config.yaml
n_mels: 64
merge_dims: true
one_sided: false
lr_schedule: "wsd_sqrt"
warmup_steps: 3380
Rows from block 6 of a small multi-label audio tagger, named by matrix and row number. Rows with one number belong to one channel. Each number is 128 + 32 x the weight over its row's rms, rounded and kept within 0 to 255. All counts start at 0. Numbers have three digits each. After the name is the row's rms in percent of the matrix's.
After each channel's rows are labels from the 100 clips, of 14976, where the channel reaches its largest size: "loudest band" is the band of the loudest frequency at the time of the peak. Only what is clearly more common there than usual is listed. The data: read English sentences (LibriTTS-R). In brackets: how many of the 100, against the usual share in percent.
# filt: filter width-5 conv, dilation 2 (model.blocks.6.filt.weight, 320x320x5, each kernel summed), inputs 138-183
# gate: gate width-5 conv, dilation 2 (model.blocks.6.gate.weight, 320x320x5, each kernel summed), inputs 138-183
# out: residual pointwise conv (model.blocks.6.out.weight, 320x320x1, transposed), outputs 138-183

filt.309 113:123110110148133084155159111119145132201111190095127132135185110149143055071066136087189194063112130094064114129111130071152099166117138113
gate.309 106:135172158086114096095060110063092112076179092147114112173114176143092140120086055136080138125106159136093111166083151130173084138168105138
out.309 115:122061096122131094143098178133105073182123132120163132098160067135161123096142125119151181153172106130188093132124132112099110140117100116
loudest band: 2000 to 4000 Hz (49 vs 2.4)

filt.165 096:147189113133107163144165113156093139169121155110152109107121112082160117079152107131169097138097132153148161171122154168117116122130097158
gate.165 100:113103070164102184140089114150198076101090129139108158130124090151078096158147063168125110160180124110159124097092109156137124092136125092
out.165 102:171151125143099094148157109174069096182109118116130124122119096180182102127124194092184094167152164133130136126150179059087121166155108175
loudest band: 500 to 1000 Hz (25 vs 7)

filt.79 111:182180104206100125164143109113114140139128129134164158107083158107158139107106163110116089181121078102076163153105116149146107183140119101
gate.79 108:142157175106127172132161116149119131193144088141085090140117108047166181101191147115150114194128124100154178133158148136121109115157186063
out.79 107:158130180132112144113181089104139208100149134110136190086155104157132142115123153110119185165150131081155114149165107152184154187101145101
loudest band: 250 to 500 Hz (31 vs 12.6)

filt.301 115:033170175151161142079100087174135198124088140148201098146108118161147162123153166146082132147092078197139104174093119133139132075212078142
gate.301 102:142115144108151121135137112162166076131129078087184061091114130114146190077112071149123182170091079091100162114140127111109152092047159115
out.301 111:110083127144166095037108107183165114132095214058119108151123166168150147088115139138107075086137093118152144082088094164154156079162080061
loudest band: 250 to 500 Hz (32 vs 12.6); 500 to 1000 Hz (30 vs 7)

filt.34 096:139124164121166105101124102112165112064122127094150126166143131160122108075125110108126093114105157136138123244173063158115148135137101151
gate.34 103:152092148172112138095117127086069091101124119148100172114083115184156151076111094146090111129083137049109121122146124127121121115174097143
out.34 099:147163100143120177132096085116114104164107150144165085152154071151178125184167140115090127113116112113132086061123016140133128141139170118
loudest band: 250 to 500 Hz (32 vs 12.6)

filt.64 094:097163175132150111124106170206142094131139116119116068098136165173172105125156101099063147155145163197143131102137155139161116189110122140
gate.64 091:143130141150141137123144132150125122149050102142130103061092111098151127189122108133053135154149112174117119167142110189099113110132163159
out.64 094:179129145102132104167156161135104133139078152095135111149145144148143111151085142085108143101188153140085101140103170109119152075148120134
loudest band: 250 to 500 Hz (32 vs 12.6)

filt.49 108:153066135191122159143139126155154108129162115056098120109167170139129118133110099087122085141104168123134153143138123158187133161089157187
gate.49 103:105157177090108148143138077125214106141082122125103064110085198127103114168112093128156116092129105135097138127123089130112194122133086125
out.49 116:117086142167158152131121131124214126111193146146123144120151134091154094176160113110099178135113152179122123137155150162101155176125183138
loudest band: 4000 to 8000 Hz (34 vs 5.4)

filt.118 100:124150070073142151084103101158109123101093102130166111125126085099098121124089161144148160150172082140120105102130113111182140091157120127
gate.118 103:197105168190116185180123093147132095144120111141130142118150114148069097130184143154153163102160177156138160124120169119129068133101125103
out.118 093:048121089055096092147144106169102129106090092126141071130116106075057168073070101159172168124115159123032156144119169159093075101155096149
loudest band: 250 to 500 Hz (49 vs 12.6)

filt.208 090:117088058171153154127159124184100072129099063125090137176118153143125163106145119116139183074019104148138151116206070125098129126144144179
gate.208 096:101126169084155102162158138128101114048156141080148081169129200174121114111062112133162132125120112154169137110120128092147095139169138129
out.208 088:101064094123103138132099148115113103195106098105113153084122120169122083095180140129147165138080118116116131130148089077123084135115102118
loudest band: 250 to 500 Hz (30 vs 12.6)

filt.152 107:203204114166093136165139128104135154039138119157130105193200116155152137156186109165128156119121170131150166120110143140104077114087157169
gate.152 101:143087083126089109145140181226104120118109147165111166162121087110123153082049152080145113123087162119145206133131158112060112146123157134
out.152 093:173114118129098080131215104105162093110186151146118115128097076141167113118135121080173158110139178135111041126079144160155155105122131106
loudest band: 250 to 500 Hz (31 vs 12.6)

filt.170 110:168103166097113169061117089074031127132135151157154140117094142111129132127112107147167122151135083098118225108133113129140133204127103099
gate.170 100:142138146139097107089119181120080122168138139113164156096111144153114169073087118171121165146155142129147182127123134095118085213130116085
out.170 105:155140131127136128117126071157105150203147083049223174119140201146135147121111134152182133156172116140180137114131119143115146094145151073
loudest band: 250 to 500 Hz (36 vs 12.6)

filt.251 086:169175128085166162175127119120130092093181122191129088188119163100120104153131129119162107145156137104096118100163109142121120146063119133
gate.251 082:233131100122131126144160167144153171110115169117167149161185122101149102145139131093141091132140193180125114114141131107125126142073100120
out.251 091:183160150117150128165112127110110132167078122137145133164155163137102120113160089100099111136159100149114148148120084157147091110072116082
loudest band: 250 to 500 Hz (37 vs 12.6)

filt.308 096:208116136141078135114091108136130117107149142101128159161116103122186082089134130107187123090168103113131048105098069180162087084129125069
gate.308 088:150093143101070111076144131129118083143130093132183121146096085120096188138101064112112106157125075127094105125141175120137137112135171223
out.308 100:132155186134056113090121131127116154080145177082102100093143161091191138054111108107179113155131108162110101137082039137151085147140064145
loudest band: 250 to 500 Hz (37 vs 12.6); 500 to 1000 Hz (32 vs 7)

filt.58 105:119090104130088079112109122151140146100088091120104100131166154129138088196030136172142106127162207123115094144109111132105152126199102101
gate.58 096:100162143159157171115122130104065132129145145142132197108156053130109113090062177156157155142183161104090087149088150101156086136067128164
out.58 104:153117137111137072102085130133149155151068104084161142165093123148134092170125092162115113203087170173151101168147145148145135131152169205
loudest band: 250 to 500 Hz (38 vs 12.6)

filt.162 102:108105149181119107112142142107114112120134128100110154112158152103152070108085158110127091151162138022152148137093108080160138132067127078
gate.162 108:100141129145129157108175150087127079075099175118159151172096108114136129146097071140075099096166089048149076161141081089119129101099142166
out.162 097:129068148113170140088140121125158163118165079088107176083190140092139073122138120129145083114175114067197098119159168093120070127113139169
loudest band: 250 to 500 Hz (40 vs 12.6)

filt.256 103:158109133088181099088107140147107116146087090029124167136179161117146136130111152146137088113129185111119102114105088153118166132187108172
gate.256 104:155095135097135142167115156145170117201133121163141119083101109129142172078189108127178103125093101135152122109132188158116102128144149194
out.256 098:124116185176155109067139108068128081138145059109137100166075191128091097094101124133163135161124156158189149139087153154152141098212118132
loudest band: 250 to 500 Hz (31 vs 12.6)

filt.129 095:178141135162131126110134139172116099111054102117126136127088225113112133154140143179096094077109142153102174158111125096117152102120122162
gate.129 097:130102147161129140173149113083161177128113156177072137064077178063142125130189171168149084124095102083125105087103083146085119051111109174
out.129 094:119143128087151151101119088126168153097121059129148141129141141191085128153139128203166143068114165145148154146106127116084085169106062157
loudest band: 4000 to 8000 Hz (34 vs 5.4)

filt.313 103:150167164158144130122110121087089178122142118125148146098145127113150143186128097136117201115124114122086058149085100107108125142124141113
gate.313 118:112162133140155091144113150152113094117141107097130141086094129155163111077131124179167139137145100135078117083102150162142106057089136119
out.313 109:155106058124137110135086131083091120097125180165124184115133087145128106167115139157137100105093174072157106115081175131147153136120060080
loudest band: 4000 to 8000 Hz (27 vs 5.4); 2000 to 4000 Hz (26 vs 2.4)

filt.36 106:134162074076155163089085089116115151189150122135180128105180128132110088053090178117149141156141108091134182172105188141152109106110175118
gate.36 113:143164152128138076125149125135131143123168115057089155102104069102165206143172151112077110180155116114094166144171124126159142157108107129
out.36 106:126126095178137116114084120154127110141152090194148128103177151153190135139121131117177166186116140150138145129166144064175134148088184148
loudest band: 250 to 500 Hz (34 vs 12.6)

filt.42 093:161144158073125129186105158135147139096148128148113142151166125106107122147102099139227118145115135139133175133127092135152080132128053129
gate.42 100:101149122149128154124126107114092151058123134069137137137105109105161136172164104112130190086144112106108091184166141102117090103132178113
out.42 095:140120162160186158117101120139162179095090121155099132125160140160088105092150175171138119138199110127147136116132121145131147129184165124
loudest band: 250 to 500 Hz (37 vs 12.6)

filt.33 100:145096115108089128083099126064155109140103185108140160080132159143116131116131124119151108061067151139162218091115119096106170200142114060
gate.33 106:132103120156073138166113099116093112093123162124123090101081082145117167119146056133172087165118147116074132098173122191084115149161140166
out.33 101:150140174086182130060153126087169130112114131179145192132086171102154106085159100109130173129110180125162136109128194090198097153149145127
loudest band: 250 to 500 Hz (45 vs 12.6)

filt.270 103:110117083129124107124149119118166139158187150176173112166142194138139115103159132151133114107201136136109115076094115088135131174061188120
gate.270 096:165132134171169165195111055097114123161078146097156150128149092168098109119125134093122128180110118195181153119117147106081136124133112108
out.270 102:113129171163152144094182122157150096128155139170134160086143147153108124129151174129192133126105095155079140102128154135123126128099149153
loudest band: 250 to 500 Hz (36 vs 12.6)

filt.116 115:120152097139155097162140144142127102168162158168140096115109122128088211077165122156175150149090187168167112100138117132089123126091163159
gate.116 108:144095143128123137163153103117106118131129140167122176142087154102156136154082134080107122121145148094121131113108145096117116117169117128
out.116 113:102149083151072130140122077102159134150125165129109074164119164143084163099192097149094123144179082194112144109088151102132129066159131118
loudest band: 250 to 500 Hz (37 vs 12.6)

filt.291 095:094169137080133125111084077152065147142151129119143143147118136153150153130149145115100096160137110166143039113103050101167160127176080095
gate.291 091:135114204091107081080106129137133164134102109129106126090121141150131088131120153160134139152180135114123139088090124126142089162145095167
out.291 098:064172132149138137162111096110115136163182164127173107138139092147135106155077160111051061189103159113143137040121070098093125170175117111
loudest band: 500 to 1000 Hz (27 vs 7)

filt.287 095:100081109141136171119121138116124099076132126104126124129165093150115113084126083115140144113129125163143204164109095163133114167070051141
gate.287 098:079087128142120089138179136156132092142161066132066187131111107110138110113100114164141092098187090095125155069117058126132085114143116139
out.287 091:062084131136146154119066167170143131117136122154070151168114099111092123135074146123153119183156113165152170159149123057102091138162106093
loudest band: 2000 to 4000 Hz (41 vs 2.4)

filt.124 097:110174087156131119069128172103175134146130115156114152131123173161097156130119093127112094144139096178108247147097133085152153088145152165
gate.124 086:104112135101164146162085136171075146092168116153135150127116122154127115137133136132104189157167117130185085074145099122102107111094148108
out.124 091:106112084097077082086127132170116137123084168106102106116118093132107152153153107182134105120088142131157148141123058085147138082110149123
loudest band: 4000 to 8000 Hz (39 vs 5.4)

filt.303 099:130125143123140133095099121094158089154199168120131139145143113082098112145162144136114116127104104167135109125074129102097143167110137106
gate.303 095:109144175080096083136155158121098063143114130088125172108121156146147121127121110138126124132106128124151109120100130153108070124158112086
out.303 099:147169127136139062068080098090113121133127142122174142153097143104109135193120163138130149099121103149151173125117085051133118159141124100
loudest band: 250 to 500 Hz (30 vs 12.6)

filt.23 090:106120194165181074117184156082129124106121092125137157120149109168141090133113068177150080154115121100112102130139191152152126104168124174
gate.23 091:169081162138133113172125140101203078145058091168176129131161098155168198114159179055170113132111117115131172078120149076109088113142134156
out.23 092:125128097144104071124116104144127047174155138111150105156115136191173087136126089124162138117073100105114139138102192101193108115105145136
loudest band: 250 to 500 Hz (40 vs 12.6)

filt.109 105:142177110138098105130115137085130156153109186145136183115114109066176076141105123122160186132137140123067142104149113116132106107062150109
gate.109 107:127118187118120101149119104175138130133067106097136140115074085066097089097105173105137144169174119154127160146133113116121165126166130139
out.109 105:138127153133063094150166110103111170115165125130156135185110122069129167118164111107167109109124159098143128211198049074150093149164139122
loudest band: 250 to 500 Hz (41 vs 12.6)

filt.213 110:120110166114149134121102124118124088102179171111176108114153132163086167147109153146077155094143119104145105151189159155141099160125091126
gate.213 102:131171152140118107152171108099155178165110078126092134159102136149146118140092104135113166169132084106159163074140061102138155143069116130
out.213 096:094145094150083183164085094118112073110103172048173146187107109150057146146146118086129082165176130110139129105120128175107136124132121127
loudest band: 250 to 500 Hz (38 vs 12.6)

filt.193 097:110125175119109090141095078155151087105082109131120118103072108080108088104191139118174161120094135081127148129101122152109096150135175081
gate.193 098:085153138184116101106093145166173089181144138097080080178126134132144120121063138146028124162143111116150117148126101067132102132188165101
out.193 099:067141173105146201140101084118179138119146069079137103149159148144112097090139127144115201069191138102168165138088093119152099102131178128
loudest band: 250 to 500 Hz (38 vs 12.6)

filt.158 101:101066172090122140185131184133098130137095155177183097087163147124119117104108103146093110177151121143079120137136196148183137104086158130
gate.158 105:167122197109149177109165113194177185077187083093135137107137073095127140105117153115168145142132112104110145120150076111116086154132098140
out.158 103:154147074113087169135181129071102158047172123158083126173118163138092055147149082124119166172104140159088145240154167078069091075090113124
loudest band: 250 to 500 Hz (31 vs 12.6)

filt.27 102:083105064156095103210093125111087152144138117158146151083108182123120159174153151145079191105142116121148126135135157094067132137122109097
gate.27 096:156120083076112072117107170089089114114107086145166138124100121126154154097159114100109111131148148121125079106115126095045151158160149161
out.27 101:151179104174171143160127114107122144145118133133104140113179162093089096112086158145095167090173152041135129195092111090090119062150178096
loudest band: 250 to 500 Hz (36 vs 12.6)

filt.61 100:144101125165155147101148115107136108177133152148052122097150106123105146104118155111096088137161140142196145140143112130176143156138144093
gate.61 098:163141110121115157078124167109147108181104164215126139065105122115096073143135123186152112137099137115114165129158142068121125152160140069
out.61 102:140099128206180093092043127105112126129124167127140201074193117136141099072121133129078157172108144138178138077140204126158090103105106174
loudest band: 250 to 500 Hz (32 vs 12.6); 500 to 1000 Hz (27 vs 7)

filt.28 104:126085156116189146080125138134145104138197213089132132078181182102156111122084117065151187210134131131160161102126098132140101111147140121
gate.28 106:158152153119118100132169122139141138135122130139072162126125124154173123168146153148166144140079101114082158094151078094090113145095077150
out.28 109:131086117111143128137110120163148191152124161132167193081116138146130165085140177155104168188157192157120125121154107166108126156071149139
loudest band: 250 to 500 Hz (36 vs 12.6)

filt.137 103:101149166137117071155144113148079138096165163125125135109104193107090131116127108125118082107083119084118101107082172130090124086115159161
gate.137 094:117096143126133147152087132121105145131084158122070131169117115079123202125106111140126142127105119085081094177153123094073167122184148156
out.137 103:141191109169156127171128176077108140112124137139141147202137157118138195154126096078129134162123161056157080119076150100121131129075072152
loudest band: 250 to 500 Hz (38 vs 12.6)

filt.57 099:102189133116153160132121098172137111137075109149135137089174162103135158131121116157135158085095055170110146125164122101109175142033134164
gate.57 094:121120142123121133200126089203094127154153139113088215121073155175161114163137125178177138104151133117115108104136125096145176183160192121
out.57 093:157180083185127117133131093109141079131141088103191147089199091139146114132094120142084146129124165180142111080142112142143149107125099108
loudest band: 4000 to 8000 Hz (26 vs 5.4)

filt.236 109:164135131126070173147089142093115117095170140088078125158102150089116132141138100124080101150147105080118076171132135099107146165139149145
gate.236 108:128070158081123123124162122120139123103104169137092144144077114093089133136103117174175148134131079121153082068123150179105105074133126133
out.236 103:140180170123129117144123171103193044158124155089125119134124116060130089158147196107127133125135103082068059081095130134139134109157088139
loudest band: 500 to 1000 Hz (40 vs 7)

filt.93 094:191124114091119137157143153142101122074097130123176131163104145171111139101132126119163157131144149153088108107099110215117116180131106052
gate.93 095:123143123069102156112096105165129119109119149123097095104070114092199101103110151102131116120102139157152096092131145143188080160164105091
out.93 101:118160105115096137087101140100145099123124125112141115163099161106088158125139072123174153137155148096112097165094107225132087175130139115
loudest band: 250 to 500 Hz (30 vs 12.6)

filt.17 103:120145145148138115100173188114146074110107129136111102126118168194134155157163137127114143126111171087041110152133155126105078108129085121
gate.17 106:162148145141116151189140140176089159112162123104087104071065124124031091150122138158085129146077165113076141123075129168134076092098171146
out.17 098:170184140151133122127127135136120065084101228136178114199082099124097136129112133143177132154033104123081178128121169165159142116184115090
loudest band: 4000 to 8000 Hz (28 vs 5.4)

filt.255 102:134168141147094126110133168116081144182080148146097177099149163152167113104157110123121114150134138166098123113095154150117117147125107108
gate.255 098:121133149093127089112149088143145110138100078168145084137088133107138126060146104155168121123090132079137141095106124131203171077118168176
out.255 104:153112173082098098134133195131053166130125150122124157144164148073137121111129134081138077119107142108131178111066160060112137134133121149
loudest band: 4000 to 8000 Hz (27 vs 5.4)

filt.103 095:141139126119149132139107146135070125109103091106141109117195124117119114122138154141165100103118137114193085186107204124056104180154125112
gate.103 092:128156153113165126107117122144142092155096142130101092181138120152119146126186177153130103132089121126147161160129156129115125117054110114
out.103 094:149188118127076164127092158124134185120125043111101151135146144177119135168145128127169128177124177097117119184115124172101101185055085139
loudest band: 4000 to 8000 Hz (47 vs 5.4)

filt.229 094:118165172134109162122142095065138134112138144131148125134189122121051169129136144126148114076087117166184143118096083119165159099089136132
gate.229 106:159157127106149090128159165159064096118111112140115150099134119126098077105124150145125138092166147106150108104135139096165167155125163166
out.229 089:165188121154154118153195151113121072139113118137181130127166067172130137079128184142152101097083143111171129172149169185189179123146068128
loudest band: 2000 to 4000 Hz (28 vs 2.4)

filt.192 101:180133117124113119161145104108100123105153188100123163086094122105170118117122077133154138143154172118122133165192125192129115109099114208
gate.192 105:161120164129112109099099136190107149122142156112128174042122140171106080111178145135161135114102063123207125112155143096139069107165129114
out.192 088:175123089099146165115124112182075122069028099098115117117135092156146129072120176108127143064107135086075089166180122136067122139073093137
loudest band: 250 to 500 Hz (36 vs 12.6)

filt.164 107:132149127148118110092132095088142129153127133089161081124153122115112105152111120143140120091145134165172138150120109144132167188093125177
gate.164 099:111166175090110067151174137077145170043122101121164172083147144140126089078108199132133114179091135088115157121174125125186098154195102135
out.164 108:130094148124139130163100138114158111115099159140171061109112162162064120190118120154139126057192105129089157139049099132115133167124126115
loudest band: 250 to 500 Hz (39 vs 12.6)

filt.77 096:134142114136127142103179069102161141129175147099128121105152136107155201135120134125127122159141096130124103120133117122089136252101116101
gate.77 107:083138139151184108129143136116127097098159166128095190156112021174084071136128121099155089134110150158113189098164101091135100113183158132
out.77 115:180095180127085123161135131133175142121113161132146113171168103140132175154102133085113139140093110120159115094133098095135141186124078138
loudest band: 250 to 500 Hz (35 vs 12.6)

filt.246 098:120116094133125121165087139123156111113114148134158106133103163065075106080073146081200076063092102147129112097191157144133105127115101138
gate.246 101:185072149094097113113188129197163080105156075149123133164122128131105114125134153173166107153128078136113158113101107103186149107127138123
out.246 097:133138145136135129128068132134188188130095135146102097087065125101127120093081116094131111139120155143089108066142093033136123142106113148
loudest band: 4000 to 8000 Hz (30 vs 5.4); 500 to 1000 Hz (26 vs 7)