Weights of a small multi-label audio tagger.
Training: soap at rate 0.0015, 16900 steps.
Data: trained on read English sentences (LibriTTS-R), 15625 training examples, 69.2 epochs.
Rows from block 3 of a small multi-label audio tagger, named by matrix and row number. Rows with one number belong to one channel. Each number is 500 + 25 x the weight over its row's rms, rounded and kept within 0 to 999. All counts start at 0. Numbers have three digits each.
After each channel's rows are labels from the 100 clips, of 14976, where the channel reaches its largest size: "strongest on" is what is common among them; "loudest band" is the band of the loudest frequency at the time of the peak. Only what is clearly more common there than usual is listed. The data: read English sentences (LibriTTS-R). In brackets: how many of the 100.
# filt: filter width-5 conv, dilation 8 (model.blocks.3.filt.weight, 320x320x5, each kernel summed), inputs 0-159
# gate: gate width-5 conv, dilation 8 (model.blocks.3.gate.weight, 320x320x5, each kernel summed), inputs 0-159
# out: residual pointwise conv (model.blocks.3.out.weight, 320x320x1, transposed), outputs 0-159

filt.179:512467467501520476485521460518500524497516523479485468484530514513511527472474511499512505517528443483545522539491476494468539479521552515517520531498520463529491482542500535526520490522490453521491485505503544502467487492473539462533526504521476452480529437500493514515486485503462508532523485468495496476503500499524526513466503528500506495511499477508461502496503481486469524480497515496513518505470559536555491534482518515455518508466499464549499493492524495524468516513499499
gate.179:504501539471469476522521518484503498494523541546549492519463508505516494485499515489564529476530451470504542513511473464495523509490527477484534501533526510516490498439513491498469464472489485497475486468532509480446487511516520479485533494503459473502512524488496506533464476477518511461499487538495485501505501499512497524521462499507508516484531485516539523476509510463509474535521480553492500442479535526472521455550484489476479494451503541529489481481516516477540512507477470
out.179:533505494517509459542491530467508480500462551518520511531464511520508485502540504523525521494536495516490489498491546514524488502531490482503506503517534510511533546498521465499496485451513551483498501490511472482502525499503533525519487512469454558503478500523502513495502474507535465515478496492503512489496529466471491540525482524466494546503490525518485483454437540462522489493472474495466472523495466507505500498554510503490481475486506528511456514534532505467500492456503475
strongest on: the word "of" (50)
loudest band: 2000 to 4000 Hz (42); 4000 to 8000 Hz (30)

filt.304:495487462483508528515476512524491519495533475475522492518544526512491507497476508457487448524499515493510492493497493514491464519483488459539513504480477492468504498471489487567484489486495476450560522474519531533492490499504509544484486443562509479479517504536489488509479448480498488493532480498495497539471496538470476483487528552455480495505489493465483479486466498493496492508508512464514525507534532508542509473469529477479521507497445496490536498476491517453497522500509489
gate.304:510468441515536508537535515501478518522467482479470493525466519499558516502487539480537559495522503512490466487528547504493524475486524523503494501486528483511524529486495480476496527509537469502495498465474517505528527530493456505525512509476502497481479544524548505563480523507509520463541517515529466483483491506503475542509509487477564502503512523512491505510499489460492517518462517467488529552503452496512515523564495482511491476470473523529525517499497480483469515455531529
out.304:473550475511475495536505510481490497480459500487517492511494497486475497554485527491528449520483504512501530476486498497554462496466517547489487502526437499538486509519510522539505520496511525494468470488523472536503531510493506476489481494470494533523503492503447523516519517487490477479456509534465500473471503463509506472500479491503446535497475455510515536508541492503473484522556500503468479456461530519507505500492512504525458514525472506471484506524481489484552436510471506
strongest on: the word "she" (42)
loudest band: 2000 to 4000 Hz (59)

filt.182:474476446507503477516542474500464491548489525478543505518477492517514501483469479484486540501503472473501553500489491551530508503507518495501517455501468486467500508543518502504468550454465497526498489531490485515495524477513474533524485485448525485517488484529502554515473495505506477492542493501481477479475484478458478485465449524449515519512506493508505503489554507547488484558478529536531524486500476435478467492488473508468469522486461475547463499469499516477458491479490522
gate.182:470452505493493536470505477468544512570535493503500526501554444490490485493506493526522475467494479453514494454497493506521500465509472479499526475485490490512516521485525481531526545518489522509514483494520465500488513525554492489491508512504517508468506502498461434497473499489517541568460476484517464507483492482495530473475491494539508506512466503469517495490479485504514456518513508462470520473476500456480518482527489511523504468510503495507480478470535484502521493468513512
out.182:486488511505482492447493495506501498507490505472478485477521537470489490473510443535518454492484500521520538481529493482462506535472515512500509497526501445540499482507494485488469536536533529498540461490461496452455457495451463493502487471544514459495478494506479496526451508552495491513463477542424481529505489503502491515557525555501515498549541529461477506481504463507481471481487500529508527503479535484491524489490550470516490473541497482478527525494494494505437483524465510
strongest on: the word "i" (50)
loudest band: 1000 to 2000 Hz (31); 500 to 1000 Hz (30)

filt.252:433486522475469520500514518546513487480459506556469493514449522501466476513462454538481497526464464513501465476545526523515485511495503482461515543469474483474494479506492526526472499521491506512497533491462490525511489528474515520497532529512474493480534486469531499493552503472515487512469489508518499517489489488469505481497518484519501484464498480475503489486507532497470512514488524507499489545478469498501453558443543491497508517462492510511519451500417533510533444482496537
gate.252:544514508502503511533486475465520479470470475509515483517467487519494526461472499493547481530484462524483510509499487519469511515540513495512504504506538522523493504520512490475495517498487511509472534509494500541487532500526527497464481510501507467526540500499473500526539479465519492506540483504479486472495559448498465527525511509488517519498516515494519462537468496529504484420509550452494483502510463500506481497496520518514501501538519473467492459503471507528517513440442524
out.252:490455514525518496501553525479498508531504481509488496543528491455477515511470521535472525518479460516551506419459484513523502545515488479487518481443463506504504513483496536507482498486568475496498507492531502500506453501463471501438487485463501532485484472483484510458541495478466516519498491504509458522523522543515477478537526526469504515500466542529504475527458534509498453516488559495480487465484561515482525497527486513486484502496481505512488520529536462512521491460477499
strongest on: the word "himself" (34)
loudest band: 4000 to 8000 Hz (61)

filt.152:485462538515485482482515470549491440500507508505476518529509468499500508479475511491507490467493528524519531487485536500503510478521463504503594477521484477515537468538493510535493452474564543501512521531484480511481522495535561526470472500502506498505465567483511494527495533519482498526548508519486518476501530526449521481504490493493507502491448494515528490557497487491531516505533526492466538503479460541532507502504455490489517532470574471464546531479522514500504504497524519
gate.152:459508462514488499438464503487491512561533503512512487479472533510516497516496484520537527502514487525471491522506480500514518504468510453471471554480481536542499588502511515500459497514465467522473481506504472532506494500478512530483521473509487503506487458477497495488518479472500511522472491488507499509546509528537513496536526462498521478529523473498451485466448470540482488478482484494539503444527495500500478522496473529502474491466451498482505542506500501519463518486546493
out.152:506464481496512532533493523481491495493533528509499531502497503498522516518492507544483507510458491460517519489498514527511535491451507519528523527512495478510541477479525519582505498492517515479522469523489456493465512539481506559501475508528554521483557459492500499474533506497487474544514475566504508482525541482474503526486493497513474505470538508510516499536519513513480485510456474493514486517495498478516552516446493504541460557471501455473518500508523523452527519464443527
strongest on: the word "said" (75)
loudest band: 4000 to 8000 Hz (62)

filt.65:512500496520497505535512525480475517471505482473521546435553499520520498499530492510511502518557497471516457511476492528537523515498490485526497426531467482518528510485491508467516541525532514504482472502522515482486523463519490493497488545546501545498499457497525492505535466485485497495519523482480519546515501484526490523522480515500514543520532482449495430525505470512461499499486464512471534514518508534479500509485475505499511527497471498521480503499502504484467535516519520
gate.65:566519519469499497513516522471465507445482480518489514499514515506514507536549461544493467511480504481490539503498496470496508536515489495506492510492492512526522529498480457536498509519510467491516501513500542479510476516504482514517574504506499453499510486487497479518502499494513494486467502496522520492511506460548461477526476479497466493554474474478534518520479505508490479506498518523463505512527476531434478496498501503468488465484451505473473512425525498517531525464433486
out.65:457489499456548509509464491536518489480482504503474484490506477475470483485528464521509526521493505522488497491522515468471506515478515483489437514489510564508513510508497477481500487507538456518486503461523471447509507484484457503480475490519495530542490487471457429540496529493489469488496505443507514488497468479482530472499510521544484522476497468526492484469505509491526560508490529551525473495459468475485521509513497497483480489518530544488511542545513504519505506568483507
strongest on: voice: male (75)
loudest band: 1000 to 2000 Hz (31)

filt.214:487485560580483521511463506516500500507507504511483520517442500482526484531503484495526482547496531487511504559528476508470473504528438486496454488517505514520545527516481526516532494513509498475538510493479503492490458488480512479503505549491484507472488484500485486477485515510489502437512534544467495543528523534508499485497514455501475494516527478460488479502498465507509538515514480515497497524487510512493504528491497466509508545509506519502511446490497500490513510511512529
gate.214:510514521520522434534524461515498500453455479500525492513507491519505485492498489512523522470526479513503500513482514498473534534478479511494532485523528486509539499502489497495511538488486481517521492511473533489542531458484492475498490495538521507492517488522524492467508490550509466482541514540481493506502496473542508505508571468515496526523517483460547505503509475538543482464511546500513488476504468488492498518529469491502533491510494531489510499483518529496533540501486478
out.214:493520535522501473545502523530507503489496475465485512502522474507464505529536525495484490491500518487509517488458483472518538483523449491482442469507476524525474509484541478524533509518471509453526489476518456473497509490527515488478523484569487481510503501478475509482489524469509523490460538479514490462518530465497502445475425480489475495459485516544456498508488489492585492481515497519502507524497548473488518520520493482487502496525461491504518480450514526533505562524491500
strongest on: the word "i" (52)
loudest band: 500 to 1000 Hz (40)

filt.36:489502521527515493520539508501458532510517546496499507537476464497474471486505483474446489496499493536538516523513477476506513483509510554523510498488500497544475491520513514491525446452476472494539486513420485481508502464486490500451492534510479507501483507496526502488524553514498514476515483516514503491510483481459519506496529539462498515547474517486494504564495489493490518520536501486494509464511474488547498501525506496498500480540511527519503555565459490538485497490481481
gate.36:540491475525485520480471479473518527531548534491455550488494470516535462506500583473499467522501521467522528485489477536519455439455515489483438490498515478540519506530484482457485462479520468510528495485503529479522498462500500511481476459438486493478532488476484521498493536487505490512505498486518512477505536491496524496501508478483533458516496467492479530461454507476565470517496487503469539468532505514492481547464478445490493512509494478475485506504517502484512479497503513
out.36:483478491544506497511508494495509525460546530515512507492515505502504505523541518506460486487515502503494517520531495515500499461524505474513507515489519469555532488496514501512527448451469435516516498520501555480485483495473462514491508512475508486539487526533465553495491500511502527527509500482518512469457510497509459508418490537510490508522496474489482482505506536553508474488457522505486481524485536477537490501467470474502504468477528533493498518448471498548540493536505547
strongest on: the word "was" (36)
loudest band: 250 to 500 Hz (47)

filt.239:524486489530529486466512474475510500525568497499482485511512538477520471469505521485527511529475520480533559510472495547503484487487522488535510510526515557445520488497528522513483509516529493534499541543504476514467477460516454504511460495468538453466502502513508490527518530497525487475471486521493522497463536517504485472515534515467478543506472459491486474534493498511557493501477513520486467491502498515530505546506482454484493464473447516460480534470523491494483498479503510
gate.239:561491495464522511528478483505487499482458490539477520525551473471481513476469487502502483482520493452476521518536473444567491491542503519498479512520469475462557476483461522536464507510480511497510522483497514506540512517519503504536502504508452530513499470490470523517460498520487509477548489494496513500483538493483471493510513478482504498504474480520571442492498502494478468547452490513509477499516503546526452509571485480499532497541528494522513560506503529485530476501522486
out.239:473540510502540529467455532474516513524493474488492499519496494483486482475472467539475478521553509537484536475522531511493534564512462472541494527511518512498523503514501493486490477432489512537560512492497493461502573470501492540473487513534488514471495525518517539487480503503515476541486474515455486522495514502519476476474532472513506453475516532516491507474484445492512491495522480504491549479499500505497544482483480527501498541490499500574517537521474508477489473474497495
strongest on: the word "i" (43)
loudest band: 1000 to 2000 Hz (32)